Rows from block 5, named by matrix and row number. Rows with one number belong to one channel. Each number is 128 + 24 x the weight over its row's rms, rounded and kept within 0 to 255. All counts start at 0. After the name is the row's rms in percent of the matrix's.
# convs0: first 3x3 conv (model.blocks.5.convs.0.weight, 128x128x3x3), inputs 78-90, a 3x3 kernel for each
# convs1: second 3x3 conv (model.blocks.5.convs.1.weight, 128x128x3x3, transposed), outputs 78-90, a 3x3 kernel for each
convs0.102 084 [123 138 129 195 141 205 110 136 169 125 129 141 160 112  87 141 146 132 130 165 181 140 153 149 120 134  82 117 131  87 110 142 116 157 131 203 125 128 120 148  72 142 127 145 150 124 108 106  83 155 145 120 109 138 103  84 133 116 114 134 120 120 110 112 117 145 130 131 130 130 101 106 158 122 128 130  98 129 163 152 108 127  75 128 118  95 119 128  98 126 112 110 117 120  72 128 146 133 101 126 155 139 106 101 107  84 130 106 111 113 122 124 121 113 119 133 131]
convs0.103 103 [118 113 126 108  99 126 119 137  81 130 121 146 151 129 103 129 101 134 117 124 158 127 105 161 145 120 126 151 125 155 145 139 128 124 146 159 121 126  91 126 179 133  87 139 120 130 121 155 166 129 118 153 129 149 137 110 156 148 113 112 132 110 146  95 110 130 137 112 115 160 152 127 118 118 125 106 116 131 127 127 131 139  62 120 114 117 153  97 193 153 156  73 167 142  98 127 160 143 115 128 155 132 129 139 122 150 105 107 108 128 104 155 164  86 143 155 120]
convs0.104 110 [107 127 128 133 133 124 153 118 117 139 111 133 121 113 129 144 133 137 127  93 112 124  77 118 130 142 178  88 208 154 160 200 195 174  91 159 134 140 127 136 163 103 126 127 121 108  97 128 111 144 163 145 105 127 152 145 159 139  85 150 151 128  96 134 153 157 122  95 122 111 145  93 146 139 127 144 105 136 107 109 104 116 195 121 187 104 174 131 123  89 114 199 110 152 114 146  93 123  93 170  95 134 204  70 153 115 174 126 119 125 121 126 117  99 118 145 163]
convs0.105 103 [129 122 128 156 119 158 170 129 110 101 163 148 163 118 137 107 101 135 103 134 150 104 148 161  95 101 124 143 112 158  85  75 128 130 148 130 116 130 152 132 159  95 122 117  96 147 133 182 139 136 138 112 134 140 102 125 131 124 139  75 157 105 140 124 156 157 105 128 177 129 117 121 146 155 126 134 113  87 146 119 103 150 120 151 154 134  43 115 147 168  94 129 139 146 136  94 126 162 118 132 141 113 135 100 150 135 135  89 118 113 130 155 160 143 123 160 125]
convs0.106 102 [139 100 123 133  76 110 105  82 140 120 149 113 138 145 165 129 111  96 121 125 127 122 140 128 101 151 113 146 132 100 128 123 146 129 137 104 131  84 146 124 122 124 128 174 117  61 132 135 142 150 130 130 122 131 127 143 111 167 105 137 109 109 143 134 155 126 164 122 133 122 140 136 101 130  95 128 137 176  75 166 115 144 133 134  94 168 133 152 122 157 131 129 156 121 107 130 115 183 126 111 113 122 120 124 173 154 104 118 146 111 129 120 156 118 100 101 152]
convs0.107 090 [133 127 112 149 124 142 108 132 144 163 134 131 145 122 134 125 120 125 152 126 140 131 101 143 125 124 118 127  87 110 107 126 129 129 131 144 133 135 132 209 100 138 150 122 138 136 150 146 160 154 140 110 173 127 140 135 102 146  92 133 154 121 130 147 113 106 101 100 129 137  90 160  96 110 139 105 111 178 104 167 161 145 111 151 154 126 144 129 100 155 149 107 155 143 107 113 124  83  89 100 109 120 149 137 142 107 114  94 126  74 144 171  67 137 116 114 102]
convs0.108 110 [148 118 119  86 134 169 129 165 108 125 125 120 170 132 130 133 138 112 127 137 160 104 123 139 145 127  75 135 100 137  76 125 188 122 132 124 130 118  80 122  83 184 124 136 133 157 130 128 122 127 103 149 153 125  88 131 128 121  99 157 122 102 143 148 162 116 132 112 160 133 129 119 120 155 178 123  81 160 128 124  74 110 135 140 142 162 129 132 170 129 157 141 125 119 121 117 144 115 141 127  92 140  59 133 142  98 136 131 135 125 127 138 121  47 131  81 151]
convs0.109 087 [154 162 145 136 171 151 138 102 134 120 109 110 100 107  88 102 137  88 146 151 174 118 114 128 150 122  59 144 128  99  98 174 191 116 198 139 147 121 126  94 150 126 131 146 123 124 135 123 125 101 134 134 145  96 133 156 136 112 203 127 117 145 175 120 127  84 135 159 139 109 158 127 113 108 155  95 120 146 168 132 124  98 168 114 161 127 144 149 161 179  85 201  76 130  95 176 178 132 111 148  92 148 188 134 110  77 125 131 118 145 138 144 133 135 116 136 122]
convs0.110 120 [129 126 107 153 161 171 142 141 130 114 132 143 115  97 108  98 107 137 141 133 124 117  77 105 128 148 121 147 146 145 121 125 130 120 136 128  87 160 126 153 167 135 110  79  94 131 146 108 133  84 118 128  97 104 115 139 109 129 129 134 130 119 147 138 101 132 120  86 126 118 131 147 116 170 113 144  77  78 127 128 135 100 141 128 121  97 133 114  96 122 115 113 142 107 135  97 142 112 158 130 190 163  90 130 105 128 140 138 133 106 131 130 100 121 105 130 133]
convs0.111 092 [132 130 113 133 121 111 135 142 134 131 107 120 117 135 158 138 126 101 127 142 114 145 123 109  87 130 140 127 149 106 130 129 116 132  92 126 113 126 129 124 143 152 110 142 140 138 107 117  89 136 118 140  89 166 120 132 144 117 110 183 141 156 134 135 155 128 109 120 133 159 149 118 145 135  99 125 123 137  66 160 119 108 130 173 177 170  92 109 136 141 146 113 113 108  70 133 144 175 120 132  99 125 151  92 158  91 171 127 125 146 159  84  48 182 104 114 136]
convs0.112 100 [118 104 150 137  78 126 141 122 142 119 116 162 129 111 122 127 155 130 129  92 118 132  94 118 103 121 118  99 142 128 146 129 109 128 133 161 152  88  86 128  96 100 127 122  88 151 115 145 126 120 141 119 124 127 136 138 124 130 144 123  83 170 143 133 121 128 140 109 164 149 117  92 135 148 128 128 144 126 113 144  97 133  99  85 143 158 140 131  95 125 129 154 140 125 122 150 126 143 138 131 184 130  73 143 156  85 147 121 129 131 103  88 189 150 130 117 126]
convs0.113 088 [120 134 117 162 119 126 106 108 100 127 147 125 100 104  70 139 127 135 128 113  98 128 130 116 121 123 122 117 125 120 119 136 131 122  87  92 112 126 125  98  92 153 125 131 159 157 148 132  75  86 121 127 138 113 124 133 137 119 135 107 141 139 116 135 134 108  96 114 130 123  75 123 148 139 122 170 158 103  91 129 118 152 137  75 162 134  98 124 117  93 108 116 142 103  25 112 125 112 110 119 120 138  93 134 135 191 137 153 137 109 129 104 114 127 157 129 134]
convs0.114 096 [111 142 125 153 146 129 135 131 130 103 125 130 114  97 117 106 131 135 119 119 103 156 222 125 132 130 123  52  82  75 107  97 103 108 110 127 127 129 153  90 186 109 150 133 129 108 110 185 109  89 109 138 138 141 165  29 152  81  83  92 141 145 148 118 122 142 115 116 113 118 137 137 147 129 126 136 156 111 122 154 136 145 119 147  86 167  93 127 143 154 178  81 147 132  83 129 154 162 147 118 124 106 146 163 146 136 128 136 134 150 139  88 145 135 119 137 125]
convs0.115 085 [157 145 110 138 163 130 103 110  98 129 153 137 105 115 123 137 149 156 131  97 142 126 179 136 138 169 125 146  66 147 153 182 144 124 177 131 118 136 128 144 142 140 100 122 150 121 161 128 138 108 122 134 102 131 133 140 128 146 170 141 127 160 147 160 199 120 138 127 128 153 142 120  98 164 115 131 118 170 138 100 130 133 147 186 130 143 106 131 134 129 156 137 119 145 131 168 160 132 123 133 155 119 115 135 141 150 170 143  98 125 145 139  56 110 104 132 119]
convs1.102 075 [111 114 118 119 111 107 157 137 123 159 137 152 133 190 131 154 138 187 154 143 145 147 143 143 101 127 146 167 161 111 168 161 145 131 120 101 131 144 120 144 143 179 138 119 123 129  88 118 123 125 159  29 121  95 134 115 153 129 157 145  98 131 148 133 100 129 121 150 138  96  94 127 140  99 152 123 110 133  94 139 157 111 115 124 130 136 127 161 101 109 112 134 146 130 120 106 136 108 110 135 127 115 160 155 150  98 137 147 111  72 118 140 163 191 157 192 165]
convs1.103 107 [149 115 124 128 134 117  97 135 132 125 158  88  97 121 147 157 139 147 126 110 144 136 123 138 150 162 137 125 103 136 103 152  69 148  91 127 131 182 144 174 171  63 122 135  98 135 146 126 147 234 158 126 177 129 152  90 111 158 120 111 122 108 149 134 107 150 128 145 115 152 168 100 115 167 124 128 137 132 139 126 108 131 125 131 126 205  88 145 117  87 150 109 125 129  79 146 180 110 131 136 125 142 135 179 182 144 130 159  99 119 156 125 126 153 116 124 105]
convs1.104 108 [ 93 131 144 143 139 145 148  92 116  87 104 128 100 132  89 134  89 125 156  73 114  96 135 131 110 104 128 128 113 148 142 156 129 129 160 132 131 101 158 129 129 112 105 130 138 129 163 116 125 158 115 127 109 103 135 117 140 129 106 131 129  89 174 149 129 134 119 124 160 133 138  88 158 130  86 163 150 133 208 112  99 130 101 140  99 140 155 144 165 123 113 144 143  92 146 169 116 140 107 172 105 128 146 109 124 151 138 117 127 114 161  22 106 104 116 177 150]
convs1.105 109 [106 107 112 121 116 158 119 130 145 146 111 169 132 133 147  88 125 168 127  96 167 117 153  81 159 108 108 119 139 137 143  75 130 129 127 111 123 139 132 199  88 104 127 189 170 139 120 159 140 152 128 147 102 135 124  88 161 163 177 134 131 104 135 148  87 139 163 135 123  90 127 136  91 172 135 104  91 127 115 120 134 105  95 122 163 144 127 113 141 123 174 149  95 159 160 160 117 126 143 123 143 126 120 121  70 171 122 117 130 101 116 176 121  68 124 176 128]
convs1.106 099 [110 102 100 117 140 173 113 107 108 156 128 149 154 169 120 109 122 140 118 108 118 109 153 174 132  99 125 133 132 137 129 117 191 147 108  93 120  62 125 182 158 153 137 103 134 126 126 141 114 103 105 146 153 102 100  95  92 171 138 136 115 164 140 104  96 125 121 146 111 119 101 127 106 109 136 122 139 122 152 154 126 127 110 111 126  97 114 107 139 168 147  65 172 113 150 153 119 118 120 110  95 111 117 131 127 135 204 177 123 116 128 174 119 135 122 141 127]
convs1.107 083 [ 83 123 127 131 114 137 128 111 131 107 172 127 103 111 189 100 154 111 106  76 114 125 125 106 119 105  99 114 126  94 125 119 137  96 119 168 144  78 137 153 143 123 132  87 146 165 123 104 142 138 128 153 129 120 169 108 151 130 110 155 117  75 136  95 128 136  95 105 140 116 120 137  92 109  98 148 133 117 160 107 143 126 118 109 117 131 135 136 152 142 117 137 114 111 138 145 103 109 131 138  37 121 132 121 124 116  99 123 121 120 134 222 124 149 123 150 132]
convs1.108 109 [120 119 126 123 148 127 141 159 124 125 127 131 127 145  69 119 174 136 111 162 107  71 143  89 124 144 153  97 131 139 127 102 110 124 120 165 100 126 109 137 121 152 102 113 192 125 134 144 233  88 130 118 113 134 107 164 118 106 152 124 149 117 122 117 190 129 139 137 137 151 135 169  92 126 116 118 162 123 127 130 139 135  94 111 138 118 181  73  95 166  99 103 131 132 187 118 146  95 134 155 143 105 120 128 152 145 144 131 102  94 114  83 103  94 100 159 129]
convs1.109 087 [118 147 129 122 121 124  84 133 117 117 150 109 137 116 124 146  99 113 105 163 120 155 196 178 122 141 101 137  91 132 153 101 165 120 169  87 150 147 124 148 197 196 127 125 135 143 146 133 127 203 152  96  82 124 163 148 110 177 119 168 126 145  91 147 145 125 100 104 162 148 170 124 138 105 118 144  91 139 149 127 150 137 127 135 130 169 111 139 159 153  88  96 176 128 144 150  88 128 130 111 104 148 129 103  99 149 148 109 146 135 122 140 126 150 153 144 150]
convs1.110 109 [128 104 108 102 139  98 128  88 146 134 128 137  85  79 105 179 107 106 127 129 155 147  84 100 102 119 122  94 129 127 108  88 124  90 121 119 109 161 115 135 161 130 128 167 157 124 125 111 105 141  86 127 152 162 132 146 131 159 124 185 110 122 149  99 143 129 157 102 152 177 153 171 138  97 110  90 126 125 120 146 105 102 129  99 107  57  82 150 155 133  88  92 153 115 144 119 137 143 159 124 180 106 120 122 122 128 138  92 143  94 133 113 144 159 125 165  98]
convs1.111 105 [139 138 121 113 140 142 139 152 119 130 135 139  73 151 126 144  97 158 159 148 119 148 158 121 142 154 123 129 162 133 168 104  88 131 124 169 131 113 118 118  99 139 130  89 137 122 119 170 131  80 149 139 107 119 127 134 165 133 162 154 145 108 151 106  97 139 115 134 135 107 127 100  94 154 127 137  55 193 115  40 171 122 110 138 154 121 149  68 167 127 105 106 151 134 102  82  89 166 138 136 124 128 106 132 102 132 114 173 123 101 106 151 155 169 146 107 130]
convs1.112 096 [113 122 115 129 125 135 103 132 123  98 140  98 121  96 120 114 159 137 102 109 107 156 104 140 122 126 154 133 124 138  70 101 111 128 122 105 145 123 131 169 150  97 164  91  59 112 113 164 124 120 134 114 105 122 117 157 120  82 104 165 150  99 146 113 175 154 127 116 122 107 100 124  68  95 160 140 124 169  96 156 135 114 142 128  87 141 137 128 103 118 153 126 162 137 183 114 106 125 121 128 119 109 123 129 138 105 142 182 122 122 142  90 117 121  94  83 101]
convs1.113 092 [119 122 124 125 135 103 129 120 125 165 109 183 106 112 122 143 146 119 126 142  82 174 139 167 129 129 129 136 100 128 105 105 101 124  83 113  91 160 134 140 122 118 141 152  98 114 121 138 133 119 171 111 124 154 147 171 146 145 122 131 136 116 128 154 148 138 143 151 106 119 115 142  75 129 109 133 151 116 117 172 105 115 156 109 140 123 141 167 137  98 141  97 115 141  62  53 155 112 135 132 104 116 129 113 152 133 165 116 125  89 128  96 151 137  88 133 113]
convs1.114 099 [155 138 125 130 124  95 111 113 112 162 133 155 141 184 119 159 124 121 139  94  88  71  88 108 140  90 111 125  74 127  97 100 107 123 102 121 109 120 113 137 158 130 124 113 150 133 124 105 124 147 101 131 148 116  81 106 165 141  64  79 137 141 117 150 104 144 141 129 114 141 129 154  95 170 130 133  85 127  98  86 170  95 128 170 207 111 114 130 114 140 145 183  50 142  88 181 118 131 158 151 129 135 160 125 162 133 113 133 116 152 131 136 162 133 130  94 122]
convs1.115 086 [137 158 125 149 132 109 121 128 127 130 119 118 112 107 106 102  95 117 119  79 113 108 119 139 125 145 110 133 117 122 136 178 128  89 116 122 111 127 122 132 137 157  97 130 142 124  57 138 103 121 169 150 138 135 134 107 127 147  91 123 123 133 154  85  89  97 139 149  76  99 117 143 143 154 164 132 141 181 129 118 148 141 128 157  89 116 155 128 141 119  79 113 123 166 195 123 120 167 142 111 138 177 141 129 136 121 123 118 116  62 155 120 123 132 122  79 132]