config.yaml
model: "self-supervised image encoder"
dataset: "photos of plants, animals and fungi (iNaturalist)"
train_examples: 155796
image_size: 32
crop_scale_min: 0.3
horizontal_flip: true
color_jitter: 0.6
method: "simclr"
arch: "preact_resnet"
norm: "batchnorm"
hidden_act: "prelu"
depths: [2, 5, 5]
kernel_size: 3
stem: "deep"
avg_pool_shortcut: true
widths: [80, 128, 240]
projector_hidden: 512
projector_out: 128
projector_hidden_layers: 1
temperature: 0.3
init: "trunc_normal_002"
residual_init: "scaled_by_depth"
optimizer: "soap"
beta2: 0.999
learning_rate: 0.0048
beta1: 0.9
shampoo_beta: 0.95
eps: 1e-08
precondition_frequency: 25
max_precond_dim: 512
merge_dims: true
one_sided: false
adamw_lr_other_params: 0.0019
l1_shrink: 0.003
max_steps: 21300
batch_size: 256
epochs: 35.0
lr_schedule: "step"
warmup_steps: 420
weight_decay: 0.09
adamw_weight_decay_other_params: 0
Rows from block 7, named by matrix and row number. Rows with one number belong to one channel. Each number is 128 + 24 x the weight over its row's rms, rounded and kept within 0 to 255. All counts start at 0. Numbers have three digits each. After the name is the row's rms in percent of the matrix's.
# convs0: first 3x3 conv, stride 2 (model.blocks.7.convs.0.weight, 240x128x3x3), inputs 70-76, a 3x3 kernel for each
# convs1: second 3x3 conv (model.blocks.7.convs.1.weight, 240x240x3x3, transposed), outputs 70-76, a 3x3 kernel for each
convs0.85 092:151127076103127156147109133100133098099122101113140171134141141111098139109118127119116121119190133121128115131057156119142131124108112153095166148136125126113118117133156159166151120109127
convs1.85 095:101131119128143131134150127151150118155118141102079155122134095200157123128119131086109128134130125176168138151165123105123127132104106138164146132137132131146131100141100123148122137156132
convs0.86 091:069132145197154106133148164123132133161145102116099097153099152146126140131115127075134104140078088136131108123129126126131143127133141189110084088106125105110128129144176111127126126100114
convs1.86 093:106124136121104094144113195136144150123063142151171061166131135126184152148183134101100090137135105127143110107140131095101124121099110131138173153092135103130139156135136146110169107085135
convs0.87 091:123107080150125137186152137081098075088131165089097108119115127133156106079064128102116152133096089131169137097135102131138174119126095130127129185172155146098142133160141129166147128129095
convs1.87 095:129124109142128137148134178101174149106100175122130158089184091146106106183132141105109122152109156158160148125141134116115115164125114132118127133143132136093104134199140123100131097104136
convs0.88 095:117174122142145136148126138108101118143116143096136083136109131137121159087088078127126119129127167144137092092134149121110165142198162126158141164202230118064103133152156108146114140162155
convs1.88 098:111149127149131128115102139148138151134188136152147129123111137176081109120091105097109114118162131149118126127127154139064102097137110100117129106143127098116131128149139176120115111155131
convs0.89 092:115122128142133128113132092136131121115135128104147181145123128132137119129165159132133111116096153145143132140112136093099121090081134118122121138128092144162126144125148140140118113135127
convs1.89 097:144114127136134153104122127156118149107132118096118138115144125129127162071133118130084212118092088096127153175096097098142108137148104106069100043131134158121137136114131168151125128135095
convs0.90 100:161122099126132128133125141138117120127115134129155114134068118152114143108147103135136157170148102111120126137100121147133213104102159139111129135128092123117102137169167122138122110149154
convs1.90 099:141104089076161133136145153149121108137148163082118114119150112153126135128116102156130131128118154103106133155127127107125076102128127102153162148116069135146149135143124130131103154132141
convs0.91 092:127124126105142093118127093125141126118104115118121099104118142113161108106111149128124149138147173152122141114151135157139130127149146124146131139137141105146164132143120101128114159128108
convs1.91 098:161151128117130093155131159139109135147125124109102108076077099177131168120084126128115146095108075154137131107087123125093110154145150128131112170144123121148118154120122101109133121142149
convs0.92 104:131099160150084142124138107104089152133149130097120140125104107090123150101115150146143078143126108133117136106128137132106166112117138139131127076135140109102155110118129106132077127126142
convs1.92 102:121145152188131151130143099178078158138217130131105121102121134162131140112104119115120106119145171116127128134182134140132127142108126119188132101072131120093122091129113152168147108123126
convs0.93 099:111144128178169110131129155165121081127099116141135133111200124175140094125132122094107125105142091169182152091151117127117160100153145125159104095178167104119148141151082142122130140145122
convs1.93 103:123092111080105125149147124126102094137139140131116156100154101148135147162129108137113117118142132122144108141132097127143107139026123106139134128107111157124136130149154133131132097094121
convs0.94 104:070085111139146087142173123121165093131101140133131150103111123100128143097134143138162157139173154149122121126159140139141141139153159123167159119153160109117126074126118139125126113144141
convs1.94 102:127137126103122117112114097089134135128141129140110109123122085124135154105146164143158151121126108105092104138111135148143149139085159140115131110114072129081164118112115135135128118134120
convs0.95 095:130162107129144100119131098130124137096097139130113131142110118107096119119115141109126105179133159099167122121104110122120141180105095109097123147100145117137134129108146111129139129136149
convs1.95 096:163141127124133107116152124183087152080100121166112117166157132104128150105128121183136109108109151127143137075147157110160150146140106150137122123137147122129159115100095136122129122136120
convs0.96 113:134109120166106095119107071113142164099123187110068140101115113159181137133135124109157159117111200177099117141110120137139132123113166144110124156153124115170077125108154174135140108134115
convs1.96 106:105148125123136087120111133114105114119152122085108134125106156111148108075178092123105140118107126107127120090160161125106153120130140119107124160130128130139122124118118146122127134178108
convs0.97 096:116171094155136064198131099122115138100138116136106133115121119127125137121134131134093136133133127173166103114139114124126141060131155119112144093114150130113129124142124139124117153130115
convs1.97 099:105088097111101132135133131096177135146140105135102134126119160127147115133183121127120178131122172128129103105142177074116113128158128132086161135120155125120150116130099098127113124125120
convs0.98 094:138171140136087100098128134131134142099107135181164128099050121148138125072092155112111111134124144137145137096099218138146251110126203143168152157155102086132116141121119128140142143146087
convs1.98 095:159125122146127123099105136156129113065088134126103123125081164108092098097117138162199137122138128118123136140143138159118137138096112104134112098130127105141177127142134170142140128130132
convs0.99 107:121104118079143195059150133103160133131097115117128158136130134125123093098097119125118166117156156100133084137111133098154157161137122128133129112132133126117137128140116129082064127141170
convs1.99 101:104114114143160140085116106106137141132132115156122144133132113128097141133073114117120080090169149102119133122136113158107149129094130133108123148112094142089127125163114126108103130139132
convs0.100 099:155135113171170125170129099113121103132145104059154174144115175135149125114111121179163139148123136083130117118138142149108185124123159133124132124151134104110093118147146125152129170115139
convs1.100 103:097135127124123081147099124110108129141163138129140147128148136139114154168095139160138154119069066155132128104123132165111146121152125134097102108101162135180127123148122189111110126123151
convs0.101 096:098116141122109130078130171103136132137127110142112104126138117129113142131126148154129133170114077124152144154161135096084130131130141155123120157164182132125148128091136182125104115076140
convs1.101 098:137097119102087104130114135164058117117123146129160117117134132114167113131111137087095075089172125166089122119107089129105114112135138110130123132131130113124131128152097096092142115134145
convs0.102 092:138171146157106124114188114132134142104110133114103147136150127128147163131120118153142089120107123104103098131126190113134147128135118136128157109139131110120114104103119135152136131138185
convs1.102 094:118133104129133100131132132094132131168132131111132176104183116117174129094078096155116129140112147170162137160143150136131156130102139113096118120148159153069133106129112137094118106124124
convs0.103 096:160080115116098153111135130131125101119127140140121110156098082109142120141148149124126127158135125134104116118111130117122115116089091162135130134106142161125081146138174184179183153181130
convs1.103 101:156111131074102136097082093129129133092128086083144131107140117110102142126122115099109125124083117075120120117132126141171126106142132176163131109112128138102155084116134126094138099113112
convs0.104 104:154153139137123125108096087150135162084134108145112169110142139120124116162152135169115117158119109131153148157136151131126174120138158106130102107146106145140133108113117125133089130116158
convs1.104 102:122099121134130180111155126101125129159089085146132157120098137129127131168097112133128099149130129209121137109120125177133080136115134114171115119126101131136117119162142109152128132159125
convs0.105 097:110146115156120069121136157129143103157117172148129142134161131091114128129118127129149125122089135125101087128174128135132171130126141174155141126132116130155137121108075106141114128138117
convs1.105 100:124131126151134127155112114119137137094143145121120143164128107163134131140116128151170142125119106092123167156109115121112153128071128166121155141093114113120102074161130126191150108109119
convs0.106 095:178114133140143094125124102100122159127144153139126111129152130147122129110099117109140154215187164169174084132124131135147142086129159132107137127131119152144149136133106097124164119087104
convs1.106 093:137134145129116115142129126086164132157130133111118158085115110089056109130113106123162112141141140143190077150129100158159130110156133157126132126126212130200134128111114140108115127122106
convs0.107 107:130131123087102122109151112127116141147159089068107152150095151134165121130147074124103101137124111142132124120133134112119145091142125137124115120114123089134118174180138206174143125120125
convs1.107 105:124101141127156163131080100124107112105160126122124101131155149136125124125039145117123126119128177149118121145143123153115125136119153118152095070108117127131119129130126137113107095106128
convs0.108 106:182142110186152147106159114124187114130075118126097146106147169136125203142111079108063122099120109137104083113101160105128146141125153169143116108125100095099160158135118116139131118138059
convs1.108 106:087158148148125129126133168162105155108157139141127087108103137128117112115100123087155092144119152152118139128127136133125125099143116098083128143144132081171172155080123116122124126120110
convs0.109 106:126125103145102169119087149108139189124136186170128129127126119116133130194129113094110126147146140081126131117155097067083131115090111126126099095125129138162134141115138140130144094129156
convs1.109 105:134135117108160129113138119130140133097117142136138135138098176119153082159032149162134127124137138111144140157108112174097139126141115153149145126138126135105129130134136107146081133122154
convs0.110 092:118123127155127136115114136178111148121118106088111109098126155120158082103087127136102109093093145106120146106085148130134138159082138173145081106149132125135118137138149164144136108118140
convs1.110 097:135127172122091140110119126133193141123128110157124126127123128105160108132132127100130101088120121142129142167121186108152140117136151111141157129102145127073129115121140111119128147145109
convs0.111 088:129139113131098123119157090118137130143183119119120108100135148136143130147139169156110129079127109147129103118117129125118120121106139127148147106153107138119108124154092134141097158129122
convs1.111 089:138129152108164165126122113093092081126110142123100112074125080140131098105111152149146155138132136144141142146132115120125171128120133132173142170082172129162130149106110119123159136171114
convs0.112 111:160123150155079110061165115121171137120148095142172131149085114108131147157117119138123112126104106145103108097156110145128148126126110145129110076165120112111135105116135108083137137151109
convs1.112 105:083120132082111126117110116134115128151150131115155149120145139127143131127129124128152147117126133126107133126113168138137127133119151125156148101122131133128087125130120116125146168120104
convs0.113 100:113169124143145136150130137148208135134105124111088115124148106109120087109108124138125133105129107110141149090192128160108136102121137127093138107117181154142122077110109121138126122121155
convs1.113 096:116107070160182167081143153150151128127078143133149168151117152178122137132127119131160101152141151144183184125099074107157126123096148111087121101120136167176154093121103076117137120132124
convs0.114 101:146136119155148127124112068108139169136109164108090125081135131118139168161153124138142102191119103099118119124152123122102141116155159173139137129116144067122132200155165107190189157156146
convs1.114 102:125128152135097085127081095096166130134167131150080153145127114156078136134122125124109111138134168086106132123150087143077111135128132081136078133137138125151136152136131130112129111162113
convs0.115 092:135112125172107125159133125149141097124197129155112130146124185137109171122149128102161110173085131085119122117164161132134127115165136126081112140142112138114120148136141099131107112149107
convs1.115 098:093094099152135109133101120144113102125155129144095089120135096145134107122123125096129129104119143179121100109129132157113111174142097116103105157122121135132094148132135132168154157124133
convs0.116 096:139146124145161149119134117138142118125140153094107104115144165118132151133131085123110149124134086097102134123110150125128116146117152149104112112103137102131139117164125123148133192141104
convs1.116 098:131144150113121136125108071115146146115103133141100113162124100079113148094164119111141132128175096099115133129122130098178161104113168120120125128171112155129157115092124133144085098104152
convs0.117 093:135167101131126148124120137133190132176094118149161158096139119109093116111132132126141126119138144103092128105155126139172135145124125102111108096117107120096120107121123120136148138177137
convs1.117 094:118149108151173089157101098148164101163134152092113121110138108083149140112168147127112077100155105130092113148118151134102111134128140165116122130130123100135107133122145073139149082065126
convs0.118 103:133134156120110119107129100104141142094150178149147117116121132164176118170080129126137153118105122125125130086101130115123124152162128116187166205172180152136083081132141152101096149165116
convs1.118 106:112134098129162176157178129092131153119145114099105095133130150115142137148112161122126140061140127100137103154084097074105149129117110136144091115188121097124149135142094125131141109095096
convs0.119 089:127088100122077138101157142123105132103070127180135119116135152115124139115174138141126140120142149135104124094158131182154137135165186122124123150163177103101139182113153126185123158146127
convs1.119 093:127104132092086150141162118126100118130058123121108127108121126133176127161126148158103124176146140089149116172118138119123115141102125131131126115147110159138076132112148139125151132127114
convs0.120 094:126106113149173055128158159097139118110125124107130088120135103098072101082079149120092131126107152099146149084146135076121124120131148151113152138127160086068120161166150153115122127118123
convs1.120 097:101149176153135140101122094121130131154150129173134163126126092150106125133088123136109124100136095072142116137127119124137114129139165126145152157128117094109146131120130117145167131207132
convs0.121 111:134133130136063164131122134078150120122102138123107136097083131134161134110140103064072114098128122114105095139092128162105129092133130125138131134095116055120134131199081145181080137111094
convs1.121 107:113115097077127138106145126136121122122125127150106167121146100148160172128113121125127109117114121146134125125114155130192138117126120121169126146104076156127109118137132168143124142151129
convs0.122 112:108103130048127111113124103143138119139092158142128174168174147127132086132146049142109140163105140128120119136150133133155096133172100152088085118146062139071113106117107117114073128128134
convs1.122 105:120144112100165196116155120123152057121141089121152129119124132104167084129156078121134139128127130128089150144151111094160130146123127155100107146146126143133126115137131121115105125117133
convs0.123 104:133124099154148095155112095093143121127097124125124130128132113135121128075129167133136112118081130120112080185156106133163129101113146116140118144117110161140088126105091102121131078135120
convs1.123 102:132107123082145130137118111123123122140107104150107165130119106154126122155146113126126101148177119151080133116149127117192095108110140072114124121156148139165151117155139112104116140129152
convs0.124 108:111126146154100107150127115116112146132067147119124082142115114186161144128142121113097136147128116111128172121092108111081127105072142075162121157125118128135113102073139155145110110131108
convs1.124 102:130161148103140136129137144123140121128149195080128127149109140091142112138107121118096120117128110116131134135149136118142115095152106100097119113132109124122125144129146150151103129161140
convs0.125 100:130119075116126105156159144129112157152117112084105095136124140130141125123148133139121128119055101121131137138101136160110117153101179111121104157128120107117141105152126144165094163139170
convs1.125 100:126070127125121141140158125168117103176133145125225119138088135164085086147140125077147097082111144142163135151142128129131160136164106087129154136136090120159130130129129123128114120122124
convs0.126 089:091143120125118112118108128097156099153178138173136158119152120146111111114106093158127142176114142156162144128112107111083149128161132142133163148142153100162116114138155124164141168133129
convs1.126 099:121126117090102112126109134112117154123091067090098129130147111106209131118166130158098110121093137148149104142123165132150127157144140124145130128145077142145099121108130124090123164140168
convs0.127 091:142139128141129140145129178094133125151174125130116108134082156135145178092110129110134133117124127154122143118119138099102119110104165127149122124132143123135189117103140098190208165127138
convs1.127 098:097171117144116114130116080111140067130149140119119127139125124109118129176143107141129105180130158137150067172077174144128136119172110123123130132121128161198164111127098131113110089123145
convs0.128 104:117133144107178131153074113123136134131108096082144097099110113173156203128088088119130141102096077169128146117112104116066091161136104108104095161196197085128158145111123097120159133121145
convs1.128 103:127094095088140129138128151110140130163180170125116114115110124148114158134126133087083068096182027132123167106126143112090124129131119143128163088186111127112112138126141157124139124128135
convs0.129 103:105141151141116122134077108145117114121135108128137131128094115098058131118116097131133112114083143115085107099103144118132124076104193121169163125174218135161191132141142119187179161145138
convs1.129 103:135132134134078103147108132210126112101178176147140110079128111117084114146147136111134149186122125124148124123129078075075164167128129150191158180137089133115142129153141118149119129122121